Weights of a small audio captioner: 12.5M parameters.
Rows from block 11 of the audio encoder of a small audio captioner, named by matrix and row number. Rows with one number belong to one channel. Each number is 50 + 12 x the weight over its row's rms, rounded and kept within 0 to 99. All counts start at 0.
After each channel's rows are labels from the 100 clips, of 14976, where the channel reaches its highest value: "top examples" is what is common among them. Only what is clearly more common there than usual is listed. The data: synthesized solo parts of chorales (CocoChorales). In brackets: how many of the 100, against the usual share in percent.
# convs0: first 3x3 conv (encoder.blocks.11.convs.0.weight, 288x288x3x3, each kernel summed), inputs 96-191
# convs1: second 3x3 conv (encoder.blocks.11.convs.1.weight, 288x288x3x3, transposed, each kernel summed), outputs 96-191

convs0.229:36 55 55 51 58 59 47 61 46 57 39 61 43 40 51 71 43 30 57 50 17 53 50 46 24 54 59 65 59 46 24 47 26 41 49 52 28 63 63 28 41 45 37 46 52 43 38 48 61 31 57 29 50 39 48 38 54 43 44 64 30 36 55 55 65 38 50 53 50 72 44 46 50 48 39 50 44 29 37 30 54 33 54 52 65 51 48 63 51 67 43 53 47 56 50 59
convs1.229:60 50 64 69 60 52 34 67 40 52 67 63 44 38 49 38 68 58 71 73 56 46 47 65 51 36 64 46 32 37 36 50 73 50 47 53 50 30 60 58 54 50 56 46 50 70 72 30 67 34 37 69 29 55 47 54 51 46 50 38 50 35 46 51 38 46 47 51 52 37 47 50 66 42 55 12 33 50 52 50 51 52 31 47 45 54 34 65 44 47 48 69 50 55 44 38
top examples: note D4 (63 vs 12.5); note E4 (41 vs 8.9); note C#5 (30 vs 10); note C4 (27 vs 10.5)

convs0.247:43 61 55 38 59 61 39 55 62 59 45 56 48 42 65 63 32 39 60 48 65 43 52 23 50 50 46 34 56 52 48 52 79 23 43 41 51 45 70 65 55 57 50 46 59 58 66 50 65 50 45 34 58 57 50 42 55 41 44 56 57 55 51 60 49 38 57 54 73 64 43 40 48 85 53 53 69 46 58 27 62 59 57 31 54 50 47 59 48 54 90 63 47 44 52 51
convs1.247:39 50 49 50 50 71 49 39 54 46 53 20 35 49 47 33 50 58 41 61 64 42 54 44 47 16 52 30 37 45 50 36 44 48 64 48 58 46 49 55 40 56 53 74 39 43 48 30 50 17 48 62 72 56 43 47 63 64 58 49 43 40 63 52 64 52 52 70 42 54 56 42 62 48 77 50 33 65 55 51 45 48 50 36 46 53 46 72 56 86 51 50 47 40 68 49
top examples: note C4 (88 vs 10.5); tuba (63 vs 8.4); note A#3 (30 vs 10.2)

convs0.154:48 66 50 50 37 47 52 35 61 46 50 93 50 40 63 41 53 42 46 46 44 80 47 45 68 64 64 32 46 52 59 27 57 65 40 48 70 69 44 47 46 46 35 50 23 43 38 53 56 61 34 99 49 60 47 50 56 61 60 56 48 40 46 39 44 48 53 25 53 54 50 48 50 52 50 36 48 35 50 38 45 54 53 62 38 50 49 45 60 49 48 23 50 52 45 50
convs1.154:50 86 57 56 55 57 33 33 34 47 47 59 42 21 65 69 52 40 45 28 48 52 51 79 60 53 56 52 30 31 75 58 37 62 65 61 39 62 50 60 48 50 56 24 32 68 50 48 50 56 47 46 28 50 56 41 32 46 50 47 54 64 55 62 69 55 39 56 48 52 65 57 23 79 52 50 53 56 55 48 38 75 55 41 56 41 68 34 42 56 41 56 50 45 48 50
top examples: note G3 (63 vs 6.1); note A3 (46 vs 8.5); tuba (29 vs 8.4)

convs0.83:53 50 85 40 50 22 42 20 61 38 55 85 52 48 38 63 45 47 47 57 69 57 27 28 62 53 43 43 53 39 45 46 99 55 65 49 05 65 36 52 36 75 32 61 51 46 43 50 66 56 58 24 55 52 55 55 51 49 46 43 41 46 50 52 88 55 50 50 46 44 50 52 48 61 51 50 48 43 50 47 65 63 49 21 41 54 50 50 45 99 59 72 47 50 43 48
convs1.83:47 69 41 39 50 52 76 52 36 51 80 14 51 38 46 83 50 63 58 50 49 52 50 63 55 51 30 44 50 44 50 57 47 33 43 40 50 49 44 49 36 51 45 50 53 55 08 50 48 36 50 06 51 57 34 50 43 57 55 48 53 51 56 60 48 47 55 67 51 46 56 66 82 58 58 41 44 13 40 47 40 22 43 57 64 51 42 99 51 55 48 29 47 45 56 62
top examples: note G3 (70 vs 6.1); note A3 (51 vs 8.5); bassoon (38 vs 8.5); instrument: tuba (30 vs 8.4)

convs0.240:45 70 38 43 37 67 50 51 57 50 40 39 47 32 41 49 41 58 57 67 41 58 53 58 13 50 55 42 50 39 45 56 35 43 63 50 62 62 73 37 56 68 49 51 49 74 50 48 44 49 50 54 31 49 50 50 60 46 66 42 53 40 62 52 42 36 57 73 37 61 58 50 52 44 44 51 54 43 44 24 50 58 56 44 40 56 60 46 43 30 50 59 38 83 56 33
convs1.240:60 47 34 56 43 41 48 64 68 36 48 73 46 56 62 35 55 46 31 31 60 52 58 59 52 47 55 49 34 51 47 50 53 34 57 47 46 40 49 47 45 61 60 44 28 60 47 25 66 35 32 54 50 42 54 58 55 52 66 12 54 39 47 54 64 48 51 47 48 59 47 47 90 29 61 65 62 43 36 32 38 53 63 32 26 56 61 46 62 43 40 46 42 44 60 50
top examples: note C4 (57 vs 10.5); note D4 (49 vs 12.5); note G3 (44 vs 6.1); tuba (44 vs 8.4)

convs0.159:53 50 48 46 50 53 52 47 47 55 49 50 46 50 30 47 55 59 32 52 30 57 58 52 41 48 50 25 52 70 44 40 11 49 50 56 58 99 37 31 51 50 50 34 60 26 37 50 59 49 83 06 53 50 54 50 70 50 49 77 74 93 70 52 42 51 45 35 75 51 50 41 51 65 44 50 47 57 52 38 40 48 50 50 48 49 51 52 54 44 56 18 51 58 54 74
convs1.159:43 57 49 65 40 39 60 60 54 41 45 47 44 50 55 65 62 45 50 56 59 54 15 54 29 43 48 52 47 43 45 59 70 48 39 58 43 37 43 60 53 47 41 42 60 73 51 62 52 74 53 47 70 57 63 51 52 50 56 50 59 51 50 62 56 41 48 62 46 50 43 71 58 59 54 49 57 43 70 46 40 59 50 26 52 67 52 35 51 40 52 25 35 33 61 57
top examples: note B4 (99 vs 9.1); note A4 (55 vs 8.3); horn (53 vs 7.2)

convs0.8:52 56 64 50 37 24 51 50 50 57 56 51 50 54 25 59 38 62 54 48 56 56 44 57 46 54 49 42 53 51 51 67 72 59 66 56 53 50 24 45 55 50 45 49 42 53 61 67 47 55 45 41 51 51 50 55 51 47 66 61 52 41 44 54 47 43 46 48 46 31 41 50 46 43 37 54 56 27 54 67 80 52 33 50 25 50 49 42 53 42 53 54 36 37 58 52
convs1.8:54 41 32 52 61 44 69 52 40 52 48 57 59 30 45 38 55 60 60 50 44 52 49 55 50 55 65 62 53 50 47 53 43 42 56 41 68 36 57 66 49 59 41 58 53 42 63 50 20 56 38 66 53 53 32 49 60 42 55 35 52 54 42 50 50 71 41 60 50 54 41 54 54 06 56 46 75 33 54 39 66 26 67 50 58 52 51 55 55 54 44 65 44 50 30 54
top examples: note D4 (88 vs 12.5); note E4 (71 vs 8.9); clarinet (45 vs 9); viola (34 vs 8.3)

convs0.23:34 47 47 34 50 32 47 35 59 55 47 83 57 48 52 72 44 50 58 16 57 55 50 55 43 46 42 45 51 53 68 50 26 48 11 47 49 42 72 49 69 70 61 52 32 66 34 47 57 50 52 38 35 49 50 56 60 50 44 55 51 58 61 50 60 38 50 55 50 33 52 47 50 46 51 55 50 45 51 49 61 36 60 54 17 61 61 50 48 80 64 53 51 50 45 49
convs1.23:52 54 32 38 46 53 61 29 51 84 43 64 47 52 46 57 55 60 50 50 48 41 36 54 41 50 50 41 54 55 46 53 45 55 56 33 35 35 51 65 41 33 48 57 48 43 35 50 29 50 51 53 46 40 63 35 50 45 59 61 44 43 50 58 74 39 36 46 57 39 50 28 28 50 52 50 49 52 53 33 35 42 55 54 50 50 52 58 90 50 50 47 63 54 66 43
top examples: note D4 (49 vs 12.5)

convs0.41:50 41 52 78 57 60 50 41 64 56 50 46 60 47 30 40 62 34 59 42 50 45 27 50 38 48 61 99 43 59 70 48 48 68 47 51 57 27 65 71 50 32 37 50 60 47 58 50 56 59 47 74 39 49 50 68 53 38 55 44 38 32 56 35 31 50 44 65 78 67 50 43 50 31 36 48 47 21 55 43 39 41 40 48 46 49 30 69 41 40 48 57 50 56 61 45
convs1.41:40 55 64 71 37 48 47 51 37 41 50 58 45 48 58 43 41 63 46 42 64 56 43 60 62 23 56 26 50 23 58 74 44 60 50 49 40 55 28 48 61 53 58 34 26 52 50 39 47 34 54 49 56 42 44 58 51 59 39 38 52 51 41 47 54 54 58 60 43 64 49 37 42 42 45 64 28 62 59 41 50 50 40 49 68 48 51 78 74 44 50 46 50 61 12 52
top examples: note G#5 (46 vs 4.2); flute (31 vs 8.6); note G#3 (26 vs 8.1)

convs0.18:46 60 82 52 56 67 55 52 49 53 50 40 50 41 24 19 66 33 50 50 49 57 55 59 41 45 60 66 53 43 50 54 45 45 50 53 42 54 61 66 46 51 77 55 57 68 58 55 56 40 37 19 50 54 49 45 53 53 70 26 52 57 69 58 30 42 34 36 51 71 50 41 50 53 60 49 71 34 53 59 37 44 36 40 53 50 61 43 50 35 46 55 50 45 63 54
convs1.18:51 66 56 45 57 25 60 39 51 30 53 40 68 54 64 30 41 65 57 50 57 39 48 76 58 68 58 39 59 52 52 61 64 61 34 50 55 57 51 71 62 69 63 51 46 56 48 37 52 45 61 57 23 33 21 52 43 48 42 60 57 49 51 48 52 58 43 51 27 57 50 32 66 53 71 42 57 61 47 45 67 47 60 52 42 42 68 58 39 47 47 48 54 48 67 55
top examples: note C#5 (98 vs 10); note C5 (57 vs 9.9); horn (34 vs 7.2); instrument: oboe (28 vs 7.6)

convs0.103:49 50 61 70 57 41 50 57 40 56 50 51 50 47 21 40 50 51 62 65 20 54 60 50 67 43 48 71 55 45 51 69 50 57 61 47 55 55 76 59 32 59 57 50 48 67 49 38 55 52 40 64 49 59 59 52 52 42 54 58 52 55 16 71 50 54 42 48 39 50 48 31 53 08 52 53 52 29 50 40 58 57 50 50 47 50 58 59 34 68 66 32 56 70 54 42
convs1.103:60 53 50 41 49 69 39 51 57 56 50 51 58 54 48 44 54 52 44 18 60 52 37 41 52 18 51 53 74 44 40 39 48 66 42 60 47 77 49 43 58 46 29 49 47 60 39 38 64 54 53 62 39 64 46 51 62 52 55 51 48 50 49 43 77 64 46 54 58 51 53 50 40 39 55 44 54 73 42 44 43 51 55 70 54 59 52 32 50 23 69 40 75 63 47 46
top examples: note C#5 (73 vs 10); note B4 (70 vs 9.1); horn (39 vs 7.2)

convs0.169:43 54 53 52 56 24 48 00 70 50 44 77 50 35 57 67 74 42 50 48 51 46 26 46 55 50 54 56 47 50 62 44 36 55 58 53 57 64 56 54 36 35 50 46 46 31 52 49 37 50 55 46 56 48 69 48 34 52 59 45 38 45 27 35 47 51 49 56 33 42 38 49 50 57 50 45 49 26 41 36 46 70 39 54 47 52 51 43 53 84 63 50 58 52 23 32
convs1.169:51 56 48 48 50 62 63 44 43 53 43 48 32 92 58 53 71 47 50 49 47 53 43 55 43 48 50 37 50 39 50 49 47 53 62 47 47 47 54 30 50 51 64 49 39 58 48 22 50 53 52 38 30 59 61 60 42 57 53 76 56 60 68 49 48 52 48 50 60 44 52 41 93 64 63 50 30 38 35 54 42 53 34 50 53 50 51 51 72 46 44 53 61 50 74 38
top examples: note D4 (92 vs 12.5); trombone (72 vs 7.2); note E4 (35 vs 8.9); note C#4 (30 vs 11.9)

convs0.97:64 62 50 42 41 40 48 41 50 56 46 52 50 51 21 40 50 71 45 55 55 51 22 49 53 43 60 38 56 52 57 45 71 38 50 60 44 76 45 69 53 60 39 51 42 47 44 44 56 53 51 55 55 53 34 39 40 46 61 85 46 76 52 41 41 49 46 47 54 54 50 48 50 49 44 48 74 74 50 59 46 54 41 50 30 50 44 47 46 60 50 85 34 50 50 61
convs1.97:59 72 30 61 44 34 54 55 35 41 34 35 43 48 43 42 64 19 41 34 40 64 52 45 41 55 41 49 61 55 51 52 36 39 48 63 40 32 99 50 69 45 43 64 43 60 60 57 38 45 43 73 50 53 48 53 48 51 50 75 35 66 55 50 52 52 53 50 51 37 54 48 70 38 43 44 48 29 52 55 43 60 65 49 59 60 46 65 54 35 56 58 48 56 46 54
top examples: note G#5 (31 vs 4.2); note F#5 (26 vs 7.4)

convs0.231:72 53 38 47 30 52 51 44 46 49 44 19 50 50 84 38 25 60 55 50 48 42 46 42 31 49 58 56 42 78 47 57 58 47 43 42 55 31 50 50 33 41 66 39 49 48 45 43 51 31 48 37 52 53 39 49 55 64 67 26 47 37 46 43 41 44 45 40 60 48 50 44 50 60 52 50 49 32 50 61 51 44 46 48 54 52 44 27 48 50 54 35 54 44 44 67
convs1.231:40 53 59 45 42 43 22 56 49 30 52 52 64 60 37 62 57 60 58 50 41 55 60 37 34 59 52 42 50 58 40 36 59 46 46 36 51 83 45 35 35 49 63 38 44 32 48 63 42 63 50 57 47 49 43 56 40 57 49 82 49 52 44 48 46 55 46 47 52 47 49 49 59 61 41 55 64 36 58 49 02 68 50 56 48 47 75 39 74 34 43 39 55 40 27 40
top examples: note B2 (89 vs 0.7); note B3 (42 vs 9.3); note F#3 (41 vs 4.9); tuba (34 vs 8.4)

convs0.66:50 53 50 45 44 47 50 55 58 49 52 34 55 42 37 45 54 48 53 50 66 53 39 57 46 38 52 60 66 46 55 59 48 55 63 55 47 78 51 56 37 41 42 52 52 22 65 43 50 56 58 47 67 42 58 49 40 51 62 60 22 29 73 46 44 45 49 72 62 41 52 50 50 48 35 49 38 49 48 52 40 42 58 64 45 42 47 51 54 61 54 56 53 55 50 52
convs1.66:43 40 42 50 48 39 50 63 28 56 67 70 61 63 60 37 45 36 74 49 62 52 46 65 48 59 31 59 55 43 71 51 63 52 44 52 40 57 44 51 52 50 57 48 37 68 38 76 29 62 35 57 43 52 46 56 54 54 49 56 47 36 71 47 63 49 39 54 40 32 49 44 21 46 53 45 50 51 23 52 49 72 38 42 30 31 41 54 34 18 51 50 47 34 66 54
top examples: note B2 (58 vs 0.7); bassoon (47 vs 8.5); note D#3 (39 vs 2.3); note B3 (30 vs 9.3)

convs0.286:45 60 44 49 18 65 50 63 61 50 38 44 54 50 60 61 66 46 65 39 54 53 73 58 66 46 49 43 54 51 63 41 17 46 56 62 50 63 33 60 25 60 50 46 37 45 37 31 43 50 35 39 70 33 54 62 50 46 48 33 54 44 51 44 65 67 50 54 14 59 46 43 50 68 40 49 74 63 44 48 47 91 56 56 55 54 51 41 54 35 50 06 50 61 55 33
convs1.286:67 70 37 47 51 49 60 50 59 50 44 60 21 57 42 36 59 43 44 30 39 50 50 50 74 61 48 44 64 58 42 50 33 62 29 52 52 46 76 14 36 40 64 33 48 50 55 56 48 50 37 39 37 53 44 52 54 79 59 54 46 44 47 48 30 65 55 37 60 60 47 50 52 83 49 29 35 50 56 53 17 57 64 42 54 33 68 51 50 62 33 42 58 56 45 68
top examples: note G3 (83 vs 6.1); tuba (47 vs 8.4); bassoon (38 vs 8.5); note G#3 (37 vs 8.1)

convs0.85:50 49 46 61 46 59 37 50 64 86 43 44 57 50 39 40 63 33 43 41 56 50 63 56 57 60 59 39 49 32 43 41 50 48 40 50 68 53 40 51 24 72 40 48 50 50 51 46 50 62 57 71 70 53 48 53 35 76 45 43 37 63 54 34 25 48 46 49 56 50 52 42 48 34 39 50 47 62 50 24 46 47 43 61 65 50 44 46 58 56 35 53 37 45 50 58
convs1.85:56 58 65 63 63 34 51 44 56 49 40 75 36 46 50 48 50 57 92 35 52 50 50 50 51 48 41 48 50 47 52 50 42 41 62 56 55 57 47 24 50 44 38 44 25 47 50 54 58 61 50 56 39 60 33 41 50 46 47 50 58 62 50 93 37 23 48 50 43 59 40 50 22 50 02 67 32 37 52 59 50 30 57 50 36 42 53 15 71 50 63 57 50 38 30 64
top examples: note G#3 (48 vs 8.1); tuba (33 vs 8.4); note A3 (26 vs 8.5)

convs0.60:51 40 60 32 46 28 50 71 42 49 68 43 50 61 54 38 59 63 52 51 35 50 40 52 76 56 50 55 50 61 38 47 37 57 56 50 49 55 39 56 45 65 51 42 53 48 51 47 41 39 59 48 38 44 78 50 42 50 56 79 67 68 50 40 65 37 60 53 50 45 44 50 48 51 26 47 29 55 50 51 41 19 45 48 47 48 47 55 48 31 52 36 53 48 46 51
convs1.60:38 81 42 74 53 52 39 56 51 55 42 53 40 52 64 24 32 65 43 42 58 51 46 57 34 44 50 51 55 44 65 52 45 60 49 71 57 54 47 36 45 51 24 51 48 50 67 54 54 72 77 54 48 60 54 50 52 36 54 37 45 32 69 60 26 56 14 33 40 50 57 43 55 61 50 37 51 73 54 49 48 70 60 42 50 47 52 47 50 61 32 31 42 42 45 51
top examples: note C#5 (69 vs 10); note B4 (63 vs 9.1)

convs0.92:52 46 54 57 48 49 46 50 51 70 52 61 46 43 57 38 54 83 61 44 41 40 39 55 86 52 45 54 53 50 63 61 27 42 81 42 65 51 44 37 48 46 50 60 49 33 28 40 47 57 63 55 55 24 44 48 58 59 48 25 52 36 43 64 42 54 47 44 48 72 50 46 52 57 50 50 36 46 48 48 58 14 45 69 81 53 48 33 43 38 41 58 51 47 59 43
convs1.92:37 46 50 39 35 60 33 49 75 55 66 36 50 53 53 30 62 52 75 36 52 26 43 55 42 51 32 49 22 28 53 53 39 51 71 40 63 50 48 41 23 61 46 52 38 44 37 51 42 98 47 92 55 49 55 44 53 28 63 42 34 58 57 47 48 44 49 45 57 50 43 37 44 50 40 38 33 59 43 49 68 54 47 65 63 50 47 51 38 45 31 60 54 53 84 52
top examples: note G#3 (52 vs 8.1); note C#4 (52 vs 11.9); note A3 (28 vs 8.5)

convs0.132:57 44 61 32 53 43 51 51 55 43 50 06 64 60 72 50 45 53 58 51 78 43 61 50 57 53 47 48 53 53 45 56 71 52 58 47 58 56 50 77 75 49 68 59 57 58 67 48 56 56 40 42 41 56 50 64 47 52 89 39 39 46 63 49 46 52 42 45 45 53 41 44 53 44 34 46 42 66 48 38 54 79 55 43 44 49 44 57 59 48 44 36 50 58 56 50
convs1.132:32 47 48 51 43 37 49 60 54 51 80 47 65 40 51 50 89 47 41 48 45 49 67 46 46 58 47 54 37 77 47 58 76 58 50 78 54 52 38 34 39 65 56 65 50 31 61 59 44 53 43 38 37 54 68 57 56 29 63 50 52 56 52 64 48 52 48 53 50 59 48 55 75 40 61 46 44 19 55 49 49 35 54 30 40 42 65 46 46 55 44 35 51 75 43 63
top examples: note G3 (77 vs 6.1); note A3 (53 vs 8.5); tuba (34 vs 8.4)

convs0.35:50 60 64 58 52 52 56 61 34 22 63 23 45 43 38 53 42 56 39 52 60 43 50 43 50 40 60 64 35 65 47 44 41 53 39 63 54 57 44 49 42 54 06 44 47 41 58 62 24 50 57 27 61 61 29 46 52 67 47 82 53 51 53 59 33 60 15 38 50 36 54 54 48 50 38 48 72 60 50 50 50 24 53 47 70 50 51 47 47 81 40 22 45 49 61 72
convs1.35:59 38 57 58 46 73 39 41 61 46 57 54 55 56 53 60 68 52 46 54 47 64 48 83 50 37 41 44 53 36 67 63 52 53 66 65 63 37 52 47 35 38 71 53 60 54 51 64 55 58 36 51 53 50 61 69 23 46 39 46 50 67 46 50 44 39 73 85 50 39 48 53 21 35 61 55 58 50 44 57 46 52 69 44 53 56 53 31 63 57 27 64 64 64 47 53
top examples: note G#3 (42 vs 8.1); bassoon (37 vs 8.5); note A#3 (37 vs 10.2)

convs0.72:52 49 56 92 45 58 50 54 46 48 50 28 54 48 41 52 48 68 47 51 31 38 35 47 47 44 51 56 55 60 51 40 38 54 84 42 93 63 58 56 68 43 46 42 62 60 55 40 50 58 31 40 59 66 49 47 40 51 45 13 50 14 50 49 53 45 50 51 43 56 57 39 50 31 55 50 45 50 54 37 52 57 31 52 75 52 40 57 42 38 53 53 38 53 50 54
convs1.72:48 46 70 65 53 48 45 64 72 68 62 59 39 42 60 42 48 33 93 34 29 49 65 49 46 50 50 44 48 61 66 49 57 53 30 37 60 51 32 40 46 23 40 47 45 67 48 43 53 39 54 57 49 57 45 54 42 55 28 38 66 53 57 63 65 46 46 62 49 51 53 70 38 40 56 64 44 64 56 46 45 36 43 61 49 53 67 61 51 21 41 46 43 56 45 41
top examples: note G#3 (58 vs 8.1); bassoon (43 vs 8.5); note C#4 (36 vs 11.9); note F#3 (27 vs 4.9)

convs0.142:44 79 64 58 50 50 50 47 54 61 56 46 35 50 60 53 61 14 57 50 00 55 45 50 44 47 43 45 45 35 54 36 29 58 11 52 51 42 44 54 62 39 35 28 51 55 72 50 42 65 36 33 56 22 54 50 33 57 60 49 36 32 56 58 46 65 49 67 53 51 55 43 52 22 50 53 52 49 41 39 49 33 59 49 46 53 41 62 48 60 54 57 52 54 49 60
convs1.142:54 46 38 39 49 48 39 50 59 54 21 43 59 41 42 47 42 60 43 57 39 62 45 64 46 45 41 57 63 19 48 72 33 49 46 75 60 57 45 49 51 47 52 66 50 40 42 53 54 54 52 39 50 61 56 31 61 48 28 43 41 23 36 56 22 47 38 49 53 65 54 31 40 26 36 53 44 31 51 37 53 62 48 75 55 78 44 49 52 31 63 76 53 60 60 49
top examples: note D4 (75 vs 12.5); note C4 (52 vs 10.5); note E4 (26 vs 8.9); bassoon (25 vs 8.5)

convs0.211:52 54 59 54 50 55 50 57 41 45 50 45 53 45 45 46 67 46 49 41 31 41 52 50 46 54 39 45 53 37 46 52 49 42 76 53 51 27 56 45 40 33 42 47 54 40 53 49 42 48 53 65 47 27 52 53 40 40 43 44 67 36 47 63 22 58 33 47 66 54 51 45 44 57 50 50 78 41 43 52 40 40 48 59 41 50 45 79 52 75 58 48 50 57 36 66
convs1.211:50 41 50 50 50 50 50 48 40 67 60 54 54 55 49 50 55 46 50 50 50 64 50 50 50 50 41 50 50 71 49 50 45 53 73 50 50 46 50 50 46 54 50 44 50 50 66 50 25 50 57 55 49 43 50 50 57 50 52 40 42 50 50 50 57 26 37 72 50 47 51 50 00 78 50 50 29 50 50 50 46 50 50 41 50 50 50 50 41 50 50 36 42 50 45 50
top examples: note B2 (68 vs 0.7); cello (40 vs 9.8); note B3 (39 vs 9.3); note F#3 (37 vs 4.9)

convs0.257:40 59 70 38 23 36 50 44 52 67 37 61 50 26 59 50 52 56 61 50 27 58 38 51 52 29 50 46 49 21 50 34 47 48 51 43 49 26 50 60 54 35 15 53 36 69 14 66 54 39 64 42 46 45 52 78 56 55 68 85 65 59 56 39 58 46 54 48 42 54 34 49 51 48 44 54 47 44 49 34 53 59 52 50 40 54 38 74 61 60 48 95 61 70 52 47
convs1.257:49 85 75 51 47 43 51 37 56 59 55 50 63 44 50 43 32 62 43 54 51 39 33 87 47 49 53 45 48 46 55 50 45 34 57 43 49 50 41 53 39 45 47 51 81 48 56 32 42 58 40 56 50 41 43 40 56 40 71 37 46 40 70 31 36 24 50 46 53 36 50 50 50 73 59 56 62 52 39 49 81 47 56 56 34 40 49 35 64 40 45 64 54 44 46 53
top examples: note C#5 (32 vs 10); cello (26 vs 9.8)

convs0.115:50 56 73 57 37 49 56 39 65 33 53 07 50 50 58 44 50 46 67 45 51 41 50 44 58 52 49 66 46 62 66 43 41 57 59 45 31 53 29 43 54 46 57 61 50 50 54 52 49 50 56 44 23 20 50 51 43 44 42 57 45 28 66 48 32 46 50 20 60 67 45 61 50 50 49 44 59 38 47 47 62 59 44 30 32 48 68 53 68 37 43 63 57 61 63 54
convs1.115:37 56 46 51 63 43 50 46 57 62 76 50 49 42 62 42 66 46 41 41 65 50 52 72 42 82 64 72 33 53 61 38 41 65 69 53 54 30 52 67 30 50 41 53 28 59 50 61 58 61 53 48 54 55 41 39 36 40 36 62 59 39 55 33 50 51 51 78 43 34 50 42 49 76 54 69 42 53 49 54 59 57 38 50 49 44 39 31 53 56 37 41 44 60 62 38
top examples: note B4 (37 vs 9.1); horn (28 vs 7.2); note B3 (26 vs 9.3); note A4 (25 vs 8.3)

convs0.9:53 42 65 47 39 32 51 44 56 42 53 66 51 50 62 76 38 45 55 44 42 48 36 50 49 43 38 35 44 48 54 32 30 60 37 48 52 53 50 54 60 49 31 43 39 39 78 52 42 49 18 47 42 37 32 61 55 55 77 44 61 50 47 53 67 50 53 61 49 55 50 52 50 32 50 54 26 36 50 48 54 49 39 53 58 50 53 41 53 54 38 69 36 60 59 50
convs1.9:57 56 49 36 45 49 48 56 49 69 49 53 39 47 46 67 64 59 33 50 84 48 52 47 44 27 48 40 50 52 41 52 70 36 48 69 53 57 62 30 50 38 45 67 47 56 36 60 64 57 39 28 71 52 42 65 58 48 44 44 59 52 44 38 52 55 65 55 86 46 51 51 05 33 52 35 38 51 59 52 56 41 50 75 25 50 52 52 48 58 40 47 46 55 54 49
top examples: note C#5 (62 vs 10); note B4 (45 vs 9.1); note D4 (35 vs 12.5)

convs0.130:43 19 60 50 56 42 48 37 57 56 48 40 51 49 36 74 50 52 49 55 60 45 80 36 39 48 49 56 38 51 53 55 59 61 50 28 44 49 81 54 44 72 66 38 31 65 43 50 41 50 63 44 47 38 37 73 53 40 56 40 31 58 48 54 59 38 51 47 32 41 50 62 54 47 63 50 59 36 57 43 47 60 74 52 44 57 46 57 60 45 48 54 47 42 79 54
convs1.130:58 53 73 41 34 52 63 52 52 54 57 47 66 50 39 56 43 54 33 50 49 50 37 66 34 47 37 45 43 53 58 64 42 33 61 52 67 56 60 41 51 39 44 42 52 50 57 52 44 41 48 50 47 65 46 65 31 54 43 50 51 50 94 40 49 48 48 46 26 57 50 36 50 55 44 50 31 38 50 50 46 75 49 68 48 51 49 50 45 60 39 72 49 49 69 48
top examples: note B4 (73 vs 9.1); note C#5 (72 vs 10); horn (33 vs 7.2)

convs0.190:46 59 67 57 51 39 48 64 21 58 65 51 50 66 46 50 67 56 44 32 33 27 52 56 27 47 39 42 64 46 72 47 37 49 49 52 63 92 50 53 47 59 32 36 71 44 41 45 76 38 76 39 53 29 57 55 44 51 64 43 59 34 58 45 50 37 53 32 52 52 55 62 51 96 59 57 52 48 52 29 26 99 74 55 58 49 40 48 46 42 47 55 53 28 53 36
convs1.190:49 60 47 50 55 48 50 16 50 50 43 50 41 50 25 61 50 41 25 59 71 45 56 03 56 45 46 51 45 72 43 32 74 67 57 82 50 50 48 44 50 53 48 61 50 38 35 46 54 17 14 60 67 53 52 64 85 42 41 62 51 40 58 53 41 37 50 69 40 38 31 68 50 66 58 50 35 71 12 59 43 50 44 31 50 50 50 50 50 43 63 54 29 54 24 60
top examples: note C4 (92 vs 10.5); tuba (68 vs 8.4); note C#4 (62 vs 11.9); note A#3 (37 vs 10.2)

convs0.49:56 29 58 15 56 60 48 50 57 38 51 50 50 48 51 71 79 36 50 44 53 49 58 54 70 63 58 30 66 25 76 47 68 58 56 58 53 57 48 42 27 72 50 60 44 52 33 34 69 44 42 47 52 72 50 48 50 40 65 60 62 44 44 56 54 59 59 40 45 43 64 79 51 13 55 52 03 53 50 41 62 99 50 52 09 43 47 56 40 69 57 38 41 25 51 54
convs1.49:49 73 32 37 48 48 55 50 55 50 51 55 59 35 38 49 60 49 30 33 50 51 32 37 44 65 57 39 63 73 58 54 56 54 57 47 46 40 41 31 41 38 49 51 61 56 44 50 38 50 19 70 40 51 66 56 55 43 59 38 50 39 48 72 57 53 40 38 63 42 53 83 38 47 79 53 47 53 41 47 48 56 43 38 29 60 33 54 62 37 75 55 50 59 51 49
top examples: note G3 (74 vs 6.1); note A3 (57 vs 8.5); note C4 (45 vs 10.5); note A#3 (41 vs 10.2)

convs0.89:72 55 54 09 42 38 41 54 38 34 50 86 50 55 25 52 49 44 50 48 57 49 40 50 54 54 58 32 47 45 42 47 28 49 14 55 31 53 48 50 24 45 51 55 62 16 06 46 41 52 42 60 55 42 53 43 58 48 52 74 55 49 49 60 30 50 54 36 50 44 57 49 50 41 49 48 45 52 49 49 48 62 51 62 57 50 35 52 54 57 56 96 50 55 56 64
convs1.89:50 60 38 40 48 49 51 37 38 58 50 18 40 50 44 57 45 65 59 69 35 35 51 75 50 56 56 45 57 45 42 66 46 53 40 48 50 45 33 56 24 43 36 47 50 48 37 83 58 47 37 16 52 44 50 58 49 64 46 54 50 41 55 70 47 65 74 50 59 72 50 60 39 73 39 51 48 18 53 45 40 51 49 44 38 57 50 61 46 43 41 44 45 38 39 50
top examples: note D4 (49 vs 12.5); note D5 (42 vs 8.1); note E5 (35 vs 7.9); flute (29 vs 8.6)

convs0.226:55 46 51 60 44 40 48 40 46 48 50 30 52 72 88 48 57 75 32 52 10 47 34 50 50 60 50 72 40 47 61 60 43 49 70 39 57 43 48 37 42 65 57 51 62 50 43 56 48 80 47 56 60 40 50 42 60 54 47 60 27 35 44 32 56 48 54 50 47 49 50 51 52 48 45 43 54 50 56 46 48 55 56 50 53 46 36 57 47 58 47 45 49 50 55 59
convs1.226:69 50 50 60 57 53 50 38 64 72 60 54 52 56 47 31 70 50 49 78 52 68 67 51 49 49 50 35 50 44 54 42 39 72 75 34 54 50 40 50 34 69 60 51 47 34 50 63 49 46 52 56 51 66 50 47 57 40 86 47 81 41 42 56 48 59 49 37 50 43 49 50 49 57 61 46 51 23 57 39 56 48 60 52 69 57 76 52 64 47 71 11 68 68 50 50
top examples: note C#5 (43 vs 10); note C#4 (43 vs 11.9)

convs0.160:57 34 60 69 63 68 51 48 53 47 26 31 57 56 63 48 58 49 64 37 84 51 50 53 67 53 49 51 33 47 74 49 51 54 37 37 64 67 46 36 56 52 53 52 55 25 28 32 52 22 52 65 52 87 39 58 39 44 83 28 47 61 27 54 51 84 52 49 57 40 47 68 50 36 47 46 41 40 56 62 56 41 68 49 36 48 41 64 49 44 58 58 50 48 44 66
convs1.160:44 41 50 45 50 49 35 50 14 52 78 60 54 36 54 67 41 52 65 43 66 45 64 54 27 57 34 45 49 72 42 45 60 42 74 42 46 75 46 59 53 69 64 38 50 50 39 26 43 70 54 50 33 49 59 50 43 66 56 51 38 54 47 58 51 52 42 10 50 36 50 68 91 51 51 44 49 56 73 57 72 66 61 32 39 34 64 49 50 42 53 43 57 65 59 31
top examples: note G3 (88 vs 6.1); note A3 (61 vs 8.5); bassoon (39 vs 8.5); note F3 (28 vs 3.8)